config = dict(
    time_shift_ms=50,
    fused_qkv=False,
    moe='expert_choice',
    moe_every=1,
    warmup_steps=180,
)
Rows from block 4 of a small sound classifier, named by matrix and row number. Rows with one number within an expert belong to one neuron, the router's apart. Each number is 128 + 32 x the weight over its row's rms, rounded and kept within 0 to 255. All counts start at 0.
After each expert's rows are labels from the 100 clips, of 14976, where the router gives the expert most weight on average: "strongest on" is what is common among them; "loudest" is the band of the loudest frequency at the time of the peak. Only what is clearly more common there than usual is listed. The data: acted Russian speech (Dusha).
# router: router (model.blocks.4.mlp.router.weight, 64x160), inputs 108-159
# up: expert up (model.blocks.4.mlp.up, 64x80x160), inputs 108-159
# down: expert down (model.blocks.4.mlp.down, 64x160x80, transposed), outputs 108-159

# expert 17
router.17 [128 141 163 166 153 171  95  80  88 136 200 139 113 142 241 226  84 128 109 164 162 126 103 136  77 112 110 171 118 115 109 105  83 135 176 102 125 122 151 107 148 120 110 183  88 121 136 125  98  87 183 138]
up.0 [149 135 150 166 168 119 150 160 105 166 122 173 180 127 113 180 139 154 139 138 133 185 109 146  98 124 121  81 164  93 166 116  94 111 175 143  82 177 143 132 147 132 134 136 141 151 163 148 148 132 110 169]
down.0 [183 104 130 138  64 135 154 166 137 160 164  84 104 114 122 103 141 135 147 107  81  92  92  89 131 119 187 127 111  82 176  90 103 106 121 140 101 112 105 124 116 149 122 146 103 100 182 168 154 153  69 138]
up.1 [149  98  99 176  73 108  83  89 106 100 122  88 157 123 133  82 125 113  83 135 105  87 128  78 178 124 144  73 147  65 108 120 177  82 163 119 130 121  75 146 141  74  91 157 160 172 172 113 168 127 147 158]
down.1 [132 140 109 187  98 167  83 153 118 108 134 167  80 121  79 144  92 133  69  70 105 111  66  98 165  80  96 139 188  90 149 188 151 157 189  61 131 136 114 121 144  96 132 161 128 139 129 124 124 100  82 184]
up.2 [172 118 157 169 130 187 167 143 128  84 117 129  88 156 133 134  89 157 127 119 129 112 124 125 204 134 108 140 147 103  60 119 120 109  93 146 106 138 110  84 104  91 130 138 153 121 184  68 169  85 109 130]
down.2 [126 131 154 106 114  78 181 100 128 106  90 185  85  91 118  65 108 155  78 153 171  99  89 175 181 100  91 128 138 189 148 113 147 157 179 102 127  90 144 123 112 110 133 166 120 121 158 170 150 116 135 170]
strongest on: emotion: sad
loudest: 250 to 500 Hz

# expert 63
router.63 [117 144 142 142 147 163 116  53  80 163 174 150 111 165 215 215  80 136 110 139 182 127  95 145  86 123  86 158 132 126 146 130  74 154 187 114 130 134 132  88 158 139  96 160  86 139 138 146 127  87 169 125]
up.0 [183 129 106 113 116 108 132 136 141 143 159 125 110 163  91 110 140 112  95 138 108 230 124 120 108 135 121 131  48 143  67 165 172 141 174 161 129 103  84 147 139  97 127 105 177 114  61 142 160 144 191  82]
down.0 [145 133 113 165 158  99 170 190 147  74  98  94 167 122 144 107 142 160  85 117 126 175 140 150 102  60 184 144 141 117 142 144 138 135 167 175 122 133  79 151  95 151 136 131 108  83 120 149 123 143 125  92]
up.1 [132  96 132 110 147 203 103 138 216 111 104 132 109 111  98 107 130 126 100 157 106 173 112 179 135 168 192 104  94 121 108 113 133 110 109 125 175 155 153 128 144 143  88 119  85 117 109  75 126 128 157 144]
down.1 [133 178 176 177 112 139 122 109  96 131  85 174 139  88  96 182 154 107 141 124 157 104 157 130 153 137 106 108 133 129 159 151 131 191 169 119 104 121 152 124 167 109 157  83  80 171  98 158 123 108  94 118]
up.2 [141 101 139  95  75 153 148 157 151 134  90 123 196 134 184 121 120  94 111 139  84 129  77 129 102 122 139 164  91 138 142 120 156 137 190  99 101  65 135 157  57 140 137 154 128 144 151 100 123  91 144 124]
down.2 [122 113 103 205 125 172 163 141 183 207  99 163 161 124 151 195  91 129 162 108 141 176 135 140 123  99 108 151 187 160 125 142 172  72 143 139 215 102 156  68 170 161 129 125 123 120 175 105 142  64 128 158]
strongest on: emotion: sad
loudest: 250 to 500 Hz

# expert 62
router.62 [146 119 142 177 128 143 105  56  89 161 171 137  77 159 180 206  71 129 117 123 168 166  98 149  93 149 100 171 122 137 102 122  94 133 187 108 109 131 167  98 131 126  83 169  82 112 163 162 135 136 152 136]
up.0 [168 177  60 142 113 157 156 157 168 146 107 127 110  88 187 118 117 142 132 155 146 115 182 120 180 126  96 100  93 153 161  48 119  65 132  73 104 120  99 131 127  77 129 109 138 143  92 138  92 113 165 115]
down.0 [ 87 153 102 138  97 118 147 125  77 136 175 152 130 139 125 123  80 108  66  85 125 102 147 146 119 190 173 170 154 118 139 138 100 111  65 133 104 121 112 126 122 101 140 152 156  84 114 105 100  96 167 175]
up.1 [155 163 131 122 115  59 106  77 115  42  89 107  85 120 133 147 152 175  93 104 111 149 124 154 108 105 141  96 194 130  99  97 153  90 161 123 129 161 123  99 117 168  98 163 160 102 102 113 139 106  73 119]
down.1 [110 113  91  81  95 204 179 146 146 157 133 126  89 116 145 128 139 163 134 150 116 103  94  70 104 133 189  35 189 150 143 121 135  85 162 130 146 108 118 118 184  99 105  92 117 139 145 111 177 155  99 132]
up.2 [107 110 128 111 130 136 185 106 116 139 166 145 150 155 158 137 123 131 147 161 149 131 112 146 159 111 168  89 120 137 116  35 134 138 148  98 142 158 114 154  76 182 176 100 126 117 121 141 126 117 169 104]
down.2 [152 109  80 210 127 110 146 130  78 134 159 148  89 140 144 139 139 186 142 166 129 119 157 151 125  88 179 190 165 106 170 112  70 131  86 152 135 107 190 128 103 150  95  93 109 188 152 173  99 143 126 147]
strongest on: emotion: sad
loudest: 250 to 500 Hz

# expert 4
router.4 [126 145 127  72 105 192 123 104  99 106 134 109 168 158 126 125 137  77 151 173 151 130 159 120  68 194 141 115 175 106 145 139  98  87 140 130  86 101 113 134 148 101 102  98 124 125 124 154 117  86 149 183]
up.0 [154 175 135 183 126 103 153  85 203 150 104 146  92 123 207 113 172 123 138 112 120 127 150  83 207  45 156  88  85 137 108  99 145 124  89  84 111 156 143  89 108 122 153  94 221 146 129 117 171 105 133 106]
down.0 [105 115  93 134 136  92  72 165  96  88 130  74 150 137 102 110 102 127 135  61 109  88 131 134  61 152  75 141 197 156 126 109 109 149 134 131 118 108 115 120 112 113 101 255 120 120 147 106 141 154 180 207]
up.1 [ 90 128 109  55  86 175 111 130  88 102 118 118 193 137  87  91 128  99 144 182 136 138 163 104  75 183 103 123 189 110 162 130 117 114 127 162 131 144 111 148 112 129  78  73 140 108 149 168  82 108 125 128]
down.1 [144 133 105 113 106 112 185 121 138 150 125 116 116 135 151 126 197 109  91 204 137 128 114 106 176 133 122 156  65 158 101 152 155 143 102 102 120 129 146 152 131 127 144   7 128 130 133 151 117  85  96  82]
up.2 [ 91  88 121 118 129 126  73 127  91  91  82 116 202 147  55 104 114 128 154 179 105 108 156 100  96 171  95 109 174  94 164 103 164 103 118 101 125 155  96 176 160 154 114  83  96 139 116 131 136 110 114 134]
down.2 [164 128  76 100 164 136 174 122 106 125 111 122 120 171 126 176 196 129 164 125 136  91 135  97 212 126 155 174 158 130 117 182 109 110  88  80  97  50 157 156 159  89 135  47 110 156 170 175 147 181 135 142]
strongest on: emotion: sad
loudest: 4000 to 8000 Hz

# expert 46
router.46 [122 141 141 157 159 180 109  65  80 160 164 112 139 179 237 230  89 149 108 155 172 120 123 127  84 117  92 189 142 105 121 141 101 134 178 115 119 114 148 102 160 138 106 140  81 124 155 156 123  56 147 105]
up.0 [163 107  63 113 113 148 144 108 143  63 189 123 142 181 192 150  71 149  93 109 134  98 154 148  76 136  59  97 120  76 104 100 112 110 123 100  93  88 117 164 150 106 103 165  96 102 143  97 114  85 134 135]
down.0 [140 143 105 100 119 138 136 110 154  92 170 112 162 134 135 132  48 144 117 139 116  67 135 141 126 173 140 150  80 161 139 147 125 115 125 119 129 151 126  90  76  86  63  51 139 168 105 119 145 166 131 162]
up.1 [111 137  84 101  98 123 180 146 165 193  82 128  90 129  92  83 129 153 146 110 131 136 156 214  95 164 111  70  82 156  95 103 106 136 107 110  91 166 156  96 143 155 117  92 127 136 133 137 129 131 169 119]
down.1 [142  86 141 155 159 156 155  90 147 119 108 149 130 111 133 172 209 149  97 147 143 173 114 202 110  94 133 102  88 132 166  91 123 140 116  93 120  92 123 108  89  79 101 143  48 141 114 124  96 136 125 133]
up.2 [149 137 111  94 167 123 147 138  94 133 111 142 134 103 144 158  32 106 137 139 103 135 112 139 105  75 160 114  67 122 136 127 118 161 155  90 145 129 169 120 139  95  63  64 108 164 125 158 118 152 138 169]
down.2 [127 134  93 111  94 176 131 106 146 140 113 130 166 188  94 117  85 127 116 111 122 186 146  81 145 141 141 121  77 122 137 137 169  54 172 152 123 168  72 140 125 104  75  95 151 136 113 136 197  95 120 123]
strongest on: emotion: sad
loudest: 250 to 500 Hz

# expert 60
router.60 [140 148 160 148 125 141  98  46  85 148 204 156 105 154 204 220  72 122 131 135 146 161 106 155  82 148 111 168 130  95 114 121  81 165 196 100 124 145 144 105 158 124 102 158  82 132 168 159 133 131 176 136]
up.0 [119 119 115 128 132 151 158 104 132 121 135 145 122 110 157 204 142 132  47 182 134 126 146 133  99 140 131 141 155 131 117 143  52 199 114  82 106 133 174 145 144  68 157 114 117  46 169 109 163 214 166  69]
down.0 [152 163  91 173 119  85 153 115  85 127 126 200 144 106 153 109 137  97 108 100 141 171 137  73 109 107  91 154 122 198 120  71 120 101 156  88 140 145  93 138 155 156 142 140  86  93 191 180 158 144 127 131]
up.1 [155 133 132 128 115 216  71 173 129 147 101 128 114 130 133 169  67 101 154  99  84 103 102 150 152 172 114 166 110 126  53 141 108 124 136 131  98 186  81 122 128 165  72 210 167 165 125 159 194  87  94 109]
down.1 [ 58 166 168 143 134 109 174 108 145 137 120 197 111 123 104 112 206 119 133 181 147 161  95 140 118  89  71 139 122 185 153  84 151 170 124 145  97 130 109 110 184 126 129 169 131 163 136  87 115 110 120  89]
up.2 [123 112  85  95 137 178 135 120 148 148 176 122 163 135 100 169 150  90 134 101  90 123 117 117  83 135 192 145 103 149 115 148  79 142 138 107  79 120 120 157 153 157  87 172 125 187 131 121  85 120  88 146]
down.2 [120 134 154 143 102 142  73 149 149 117  89 197 146 120 157 178 154 115 131  55 103 183 102 115 144 103 153 123 176 126 132 126  68  81 177 137 136 120 155 140 114 134 139 151 157 129 142 128 126 102 123 130]
strongest on: emotion: sad
loudest: 250 to 500 Hz

# expert 51
router.51 [ 67 134 157 164 162 144 156 144  68  95 165 163  82 105 145 172  75 159 107  99 167  88 132  94 107  74  90 163 106 106  80 112 152 112 161 132  95  91 133 129  83  98  94 177 138 163 142 164 169 159 160 181]
up.0 [ 92 151 112 152 180 179 141 177  83  93 152 174  76 120 145 163  75 177 108 116 155 100 131 102 111  47 102 138 111 104 112 113 152 121 131 112  81 124 138 143  68  72  60 178 128 152 147 171 155 159 160 161]
down.0 [136 125 153 123 135 116  80 142 122 115 146 106  66 119 135 141  60 108 117  18 113 127 162 130 196 137 135 129 100 154 129 130 155 116  95 133 115 113 154  94 147 134 130 166 128 132 141 123 127 199 117 115]
up.1 [ 29 134 141 148 133 115 141 210 140 101 119 144  86 132 142 141 143 163  87  90 100 124 155 134 104  73 167 154  71 165 104 156 123 140 163 121 124 117 112 112  51 134  87 214 201 142  74 125 135 151 132 133]
down.1 [128 132 149 120  96 127 102 100 123 151 174 129  55 115 109 152  95 176 126 154 146 126 144 155 139 163 137 166  95 143 131 117 143 129 135 146 147 166 143  55  98  93 170 165  97 128 164 102 136  92 112 118]
up.2 [174 126  94 123  99 133 107 117 167 145 157 110 162 108  68 108 131 144  90 144 145 150 108 149 192 138 110 127 126 145 146 133 129 137 135 165 146 134 184 126 166 168 181 153  83  86 152 111  89 144 122 108]
down.2 [126 140 117 136 147 134 171 129 132 105 105 105 148 125 115 149 191  84 145 203  89 118 147 138 103 142 161 124 136 153 157 125 128 132 136 110 130 120 114 216 136 130 134  96 176 113 102 123 158  88 153 159]
strongest on: emotion: positive
loudest: 500 to 1000 Hz; 1000 to 2000 Hz

# expert 49
router.49 [151 120 171 172 137 153 138  26 115 153 168 117  94 179 191 209  79 121 113 164 158 152  98 131  73 137 130 180 141 126 111 113  81 153 162 125  89 146 162 106 148 120 112 166  99 135 147 151 115 104 187 136]
up.0 [148 136 151 170 148 171  75 148 120 144  58 139 119  94 180 172 118 176 101 114 167 103 141 126 196 135  67 206 132 122 138 123 176 129 138 185 119 149 112 104 189 145  75  95 114 130  66 153 169 151 154 162]
down.0 [ 98 124 148 154 190 100 122 122  86  37 153 119 134  91 114 161 140 180 120 136 122  67  79 110 127 128 171  91 115 162 101 154  74 102 176  98 138 113 114 162 143  83 147 138 112 105 149 147 140 108 118 170]
up.1 [124 109 183 118 115 149 118 148 137 113 104  62 152 156 130 128 112  83 107 110 125 146 118 136 140 128 134 174 141  75 121 131 126  95  86 163  68 124 142 165 114 163 203 173 107 126 121 124 123 163 106 160]
down.1 [139 186 101 156 180 175 130 158  91 141  95 111 129 141  59 106 100 146 173 127 138 139 126 158 166 129 102 107 126  89 173 112 140 129 159  93 106 125 144 151 193 117 131 157 134 134  92 139 166 102 101 165]
up.2 [206 145 152 115 149  97 115  94 128 144 148 103 137 107 134 110  81 148 122  86 145 116 163  95  78 186 166 126 165 155 133 130  96 153 106 103  93 158 107  74 158 135 150 110 142 160  96 157 110  44  93  93]
down.2 [148  94  69 130  99 102 123 184 158 183 122 139 110  78 159 108 110 160 154 135  82 157 165 168 134 156  88 130  84 101 131  92 185  29 131 124 116 115  82  70 162 115 155 152 160  94 167  65 174 129 113 160]
strongest on: emotion: sad
loudest: 250 to 500 Hz; 500 to 1000 Hz

# expert 52
router.52 [118 137 181 175 155 139  96  39 119 169 189 133  94 142 204 230  73 138 130 114 175 131 135 132  83 168 126 153 130 116 116 108  72 178 183  86 113 113 155  80 156 122  81 160  86 114 148 132 127 136 173 131]
up.0 [ 53  99  62 107  91 159 112 136  73 138  85 132 135 156 119  81  76 135 154 122 116 184 119 120 137 106 163 110  76 142 137 151  48 132 124 179 144 114 119  97  97 174 101 114 151 125 136 162 153 148 171  96]
down.0 [151  57 125 118  81  86 101 119 129 130 115 123 159 197 156 115  96 120  96  64 120 139 134  94  97 119 136 138 126 133 123 148 114  76  55 137 137  75 123 169  65  81 118 156 193 175  93 112 108 152 200 146]
up.1 [146 162 143 119 168 114 112 174 112 140 143  61  98 164 128 135 150 163 140  80 161  92 163 125 106 130 178 138 121 156 147 183 147 110 164 137  64 134 122  36 105 111 134  93 175 168 141 114 118 140 125 166]
down.1 [130 122 116  47 135 135 162 119 153 170 160 165 133 109  99 115  80 126 116  99  91 124 196 118 207 155 119 122 162 108 105 132  70 108 157 129 121 155  96 103 179 115 101  96  96  91 106 130 150 120 135 125]
up.2 [168 122  96 170 143 125  76  89 123 105  98 130 193 126  70 131 180 151 116 100 125 179 195 140  83  83 142 154  57 126 165  97  94  77 102  75  99 116 180 136 170 157 111  71 136  98 141 145 139 131 172 138]
down.2 [140 123  83 138 112 145 105 128 102 119 130 152 153 148 135 166 143 118 156 107 105 131 121 117 146 141  29  99 196  83  98 111 147 114 133  91 152 160 174  88 130 104 141 115  88 167 108  90 130 181 131 112]
strongest on: emotion: sad
loudest: 250 to 500 Hz

# expert 26
router.26 [187 144  66  63  92 143 136 165 110 106  59 105 129 141  73 100 122 128 152 149 107 109 146  91 130 129  79 112 131 121 133 116 164 125  51 120  85  99 139 148 155  95  80 117  82  87 139 156 125 193  69  96]
up.0 [ 52 121 149 132 143 129 111 113 115 104 182 131 135 121 161 124 157 100 116 120 107 129 119 112 102 135 149 158 169 113  98 104 135 142 176 132 160 154 104 128 134 167 116 222 196 169 121 106 160  87 134 175]
down.0 [141  97 117 132 134 119 149 138 148 125 125 143  87 123 133 125  63 173 129 124 100 133 119 150 103 129 140 146 138 142 137 147 136 143 151 125 108 117 135 147 125 142  23   0 107 137 107 120 130 102 118 163]
up.1 [116 130 147 189 118 133 131 127 102 180 180 164  78 137 134 160 108 111 113 125 194 139 126 139 107 134 156 130  82 111 132 116 109 101 177  85 117 136 153 119 113 167 165 106 160 120 146 109  89  55 176  97]
down.1 [116 127 138 132 143 138 180 114 113 134 154 124 133 134 151 113 110 159  95 138  85 127 116 130  99 127 155 115  97 157 119 134 165 129 140 130 121 114 124 139 126 122  21   0 148 139 121 118 119 110 117 159]
up.2 [122 128 101 194 140 133 152  82 145 182 156 139  81 127 151 117 141 116 137 138  82 126 124 182 148 119 163 136  67  66 167 159  96 159 104 140 121 135 133 112 102 193 208  71 200 127 127 119 138 169 114 118]
down.2 [156 150 118 100 137 125 161 134 132 119 132 138 128 125 162 129  98 150  97 149  76 128 122 150 104 117 161  98 114 124 140 111 140 100 133 135 134 141 134 146 113 128   5   0 126 138 122 116 125  79 148 162]
strongest on: emotion: positive
loudest: 250 to 500 Hz; 500 to 1000 Hz

# expert 39
router.39 [139 122 134 152 161 170 101  51 114 159 191 137 119 174 208 206 111 132 111 145 162 154 116 168  80 142 106 171 137 116 124 113  72 174 200 103  83 135 122 103 132 120  82 141  79 116 125 157 152 104 169 129]
up.0 [133 131  81 124 138 124 101 154 186 109 133 142 122  95 115 118  97 190 166  97 152 109 123 137 108 109 137 107  72 120 171  92 151 121  99 178 125 129  97 121 152 171  83 101  98 128 136 109 124 105 123 184]
down.0 [ 70 180 147 102 132  61 188 199 169 170 114 101  86  74 107  96 131 133 128  83 129 151 188  96 144 141  56 127 181  91 156 104  93 206  80  99 160 174 104 140 100 118 131 133  99 137 152 112  50 140 143 118]
up.1 [ 79 153 183  56 111 131  94 177 165 124 115 149 120 140 100 124 121 107 151 134  86 200 116  57 144 189 108 132 105  98 137 150  80 145 160 129 111  85  93  70 158 154 111 173  52 102 146  96  80 129 129 172]
down.1 [108 160 135  82 135 121 121 139 148 112  91  94 138 174 111 128 118 135 138 146 148 162 156 115 167 121 139 163  79  47  51 124 132 134 150 101  89 128  72 141 126 113 185 114 109 127 134 124 137 125 224 129]
up.2 [105 123 139 139 105 154  70  63 123 123  87 117 103 163 146  78 156 144 144 136  99 128 153  97 130 157 155 133 114 115 152 137 124 148 129 126  92 127 132 174 138 135 123 116  89 212 121 114 102 160 119 121]
down.2 [ 64 110 178 139 103  95 118 152 137 137 148 115  93 164 142 169 150 126 113  99  76 103 166  97 105 118  73 173  87  82 158 107 167 186 123  89 138 171  96  93 144 188 157  59 111 128 146  64  89 132  83 122]
strongest on: emotion: sad
loudest: 1000 to 2000 Hz

# expert 30
router.30 [133 129 176 152 161 182 103  27  98 156 182 141 115 147 252 181  66 103 123 142 167 157 139 156  67 134 107 167 161  99 119 130 103 156 172 115 115 118 153  96 152  99  63 163 104 119 172 161 129 106 185 106]
up.0 [178  92  83  60 157 108 107  91 128 111 158 150 161 159 149 103 141 147 112 138 162 189  96  96 152 116 132 123 122 110 102 105 145 120 132 198 120 122 119 133  97 117 108 156  91 134  96 116 164 179 150 188]
down.0 [129 110 174 120 158 121 134 166 135  73 104 185  83  74 151 104  90  71 131 148 142 153  74 124 169 106 134 128 119  82  99 143  88 118 129 118 128 113 126  93  96 100 144 143 106 151 157 145  68 142 135  56]
up.1 [175 145 103 114 126 149 137 129 141 156 156 113 140 120  99 149 123 140 143  90 135 124 123  91  95  97 182 135 108 154 145 155 101 133 160  80 115 155 160 108 113 165  99 169 163 111 180 144 210  92 135  81]
down.1 [171 135 193 146 168 156  57 124 168 157 166 142 131 134  91 130  89 155  62 116 135 106 155 176 163 160 118 125 141 153 138 164 100 140  88 180 105 166 129 114 106 125 111 164 104 122 195 128 122 141 122 146]
up.2 [162 109 128 145 102 103 162 135 172  92 199  80 125 105 179 126 107  93  95 138 161 161  75 157 113 115 129  74 164 153 141 111 131 150 189 151  50 164 143  85  92 153 127 165 160 113 142  94 121 128 137 110]
down.2 [138 113 133 135 145  61 139 132 130 142 169 146 102 139  86 165 106 146 151 166 169  90 137 208 121 141  96 141 174  86 112 123  94 109 124 132 173 149 141  56 118 163 105 135  74 116  64 137 135 157 142  92]
strongest on: emotion: sad
loudest: 250 to 500 Hz

# expert 42
router.42 [145 112 158 148 162 141  86  22 113 135 165 134 119 165 214 181 112 117 137 156 150 123  97 118  75 122 103 182 133 116 124 123  98 160 195 124 108 139 161  83 123 123  92 140  66 138 131 144 109 139 128 152]
up.0 [199 133 140  91 180 121 138 130 156 126 100 165 139 120  90 201 162 121 176 131 113 117 130 108 139 113 102  71 134 113 117 129 139 114 104 168 124 165 130 145 125 156 122 119 159 140  96  79 138 128 156  65]
down.0 [139 178 122 143 105 178  42  81 139 126 141  89 198 160 152  66  78 167 128 156 181 124 192  86 170 125 132 117  92  99 126  51 122 179 103 125 106 180 115 145 113 119  84  74 133 125 162 120 181 142 129  92]
up.1 [123  55 134 127 108 119 113  99 161 124  96 187  74  79  78  87 155 152 134 174  76 103 137 142 166 186  84 153 146 172 117 151  83  79 145 105  92 144 142 126 131 108 111 121 139 171 127  66 108 115 122 105]
down.1 [ 96 114 119 187 134 204 152 140  85 145 199  62 152 150 166 164 154 127 112 131 149  82  96 160 182  79  77 158 134 150 146 150 105 164 142 145  48 149  80 131 104  93 110 141 163 136 151 156 104 124 130 104]
up.2 [ 77 133 139 146 175 179 116 151 146 170 181 112 116  98 131 149 117 108 107 147 177 138  97 135 123 124 118 109 201 118 132  91 102  56 150 106  95 114 128 134 101  57 116  94 143 156 117 108 139 167 134  82]
down.2 [121 174 106 168 151 118 151 120 149 131 117 118 114 165 165  98  94 102 103 171 123 141 128 142 148  74 228 157 122 120 154 169 129 116 132  98  99 165 115 145 139 142 126 127 133 104 147 113 122 107 114  71]
strongest on: emotion: sad
loudest: 500 to 1000 Hz

# expert 7
router.7 [ 95  85 141 151 119  85  93 181 120  98 137 124 167 105  54  77 159 157 105 107 125 136 108 144 183 113 187  67 184 152 145  95 177  99 122 136 179 123 125 144 113 150 153 166 121 139 119  85 143 132  88 159]
up.0 [157 180 171  86 140 179 115 102  98 117 159  99 114 138 143 157  70 106 139 141 137 152  94 134  73 134 113 174 121 124 121 104 177 154 135  84  76 125 150 105 165 120 102 180  67 102 150 177 188 187 131 198]
down.0 [110 149 140  95 132 133 185 112 108 120 101 145 152 120 148 121  85 114 107 166 136 115 122 117  67 108 144 134 151 127 147 120  88 118 183 140 138 102 131 147 137 139  69  59 162  93 137 144 124  31 141 169]
up.1 [106  81 123 117 104  81  94 196 119  98 122 129 165 103  47  76 155 160 115  91 144 123  99 134 193 101 199  64 170 168 132  99 158  94 111 123 177 120 122 149 115 151 185 153 121 145 118  87 140 116  90 145]
down.1 [116 130 121 124 148  91 107 153 153 131 124 143  43 138  97 117 159  89 124  98 103 100 133 126 200 141 137 114  79 124 121 150 112 118 106 133 128 145 124 129 114 117 200 213  91 118 138 129 135 218 136  56]
up.2 [103  90 122 124  95  96  99 215 109  89 125 135 158 109  43  70 156 151 110 120 118 132  94 122 191  85 194  49 182 153 158 100 161 105 102 175 189 132 109 147 110 142 155 167 106 136 112 102 125 124  88 134]
down.2 [122 126 134 121 129  83 101 140 147 103  95 103  58 124 120 143 151 117 133  77  87 121  85 108 164 122 135 152  49 108 131 149 110 117 148 138 138 145 122 130 121 126 213 188 121 107 138  91 130 235 109  41]
strongest on: emotion: angry
loudest: 250 to 500 Hz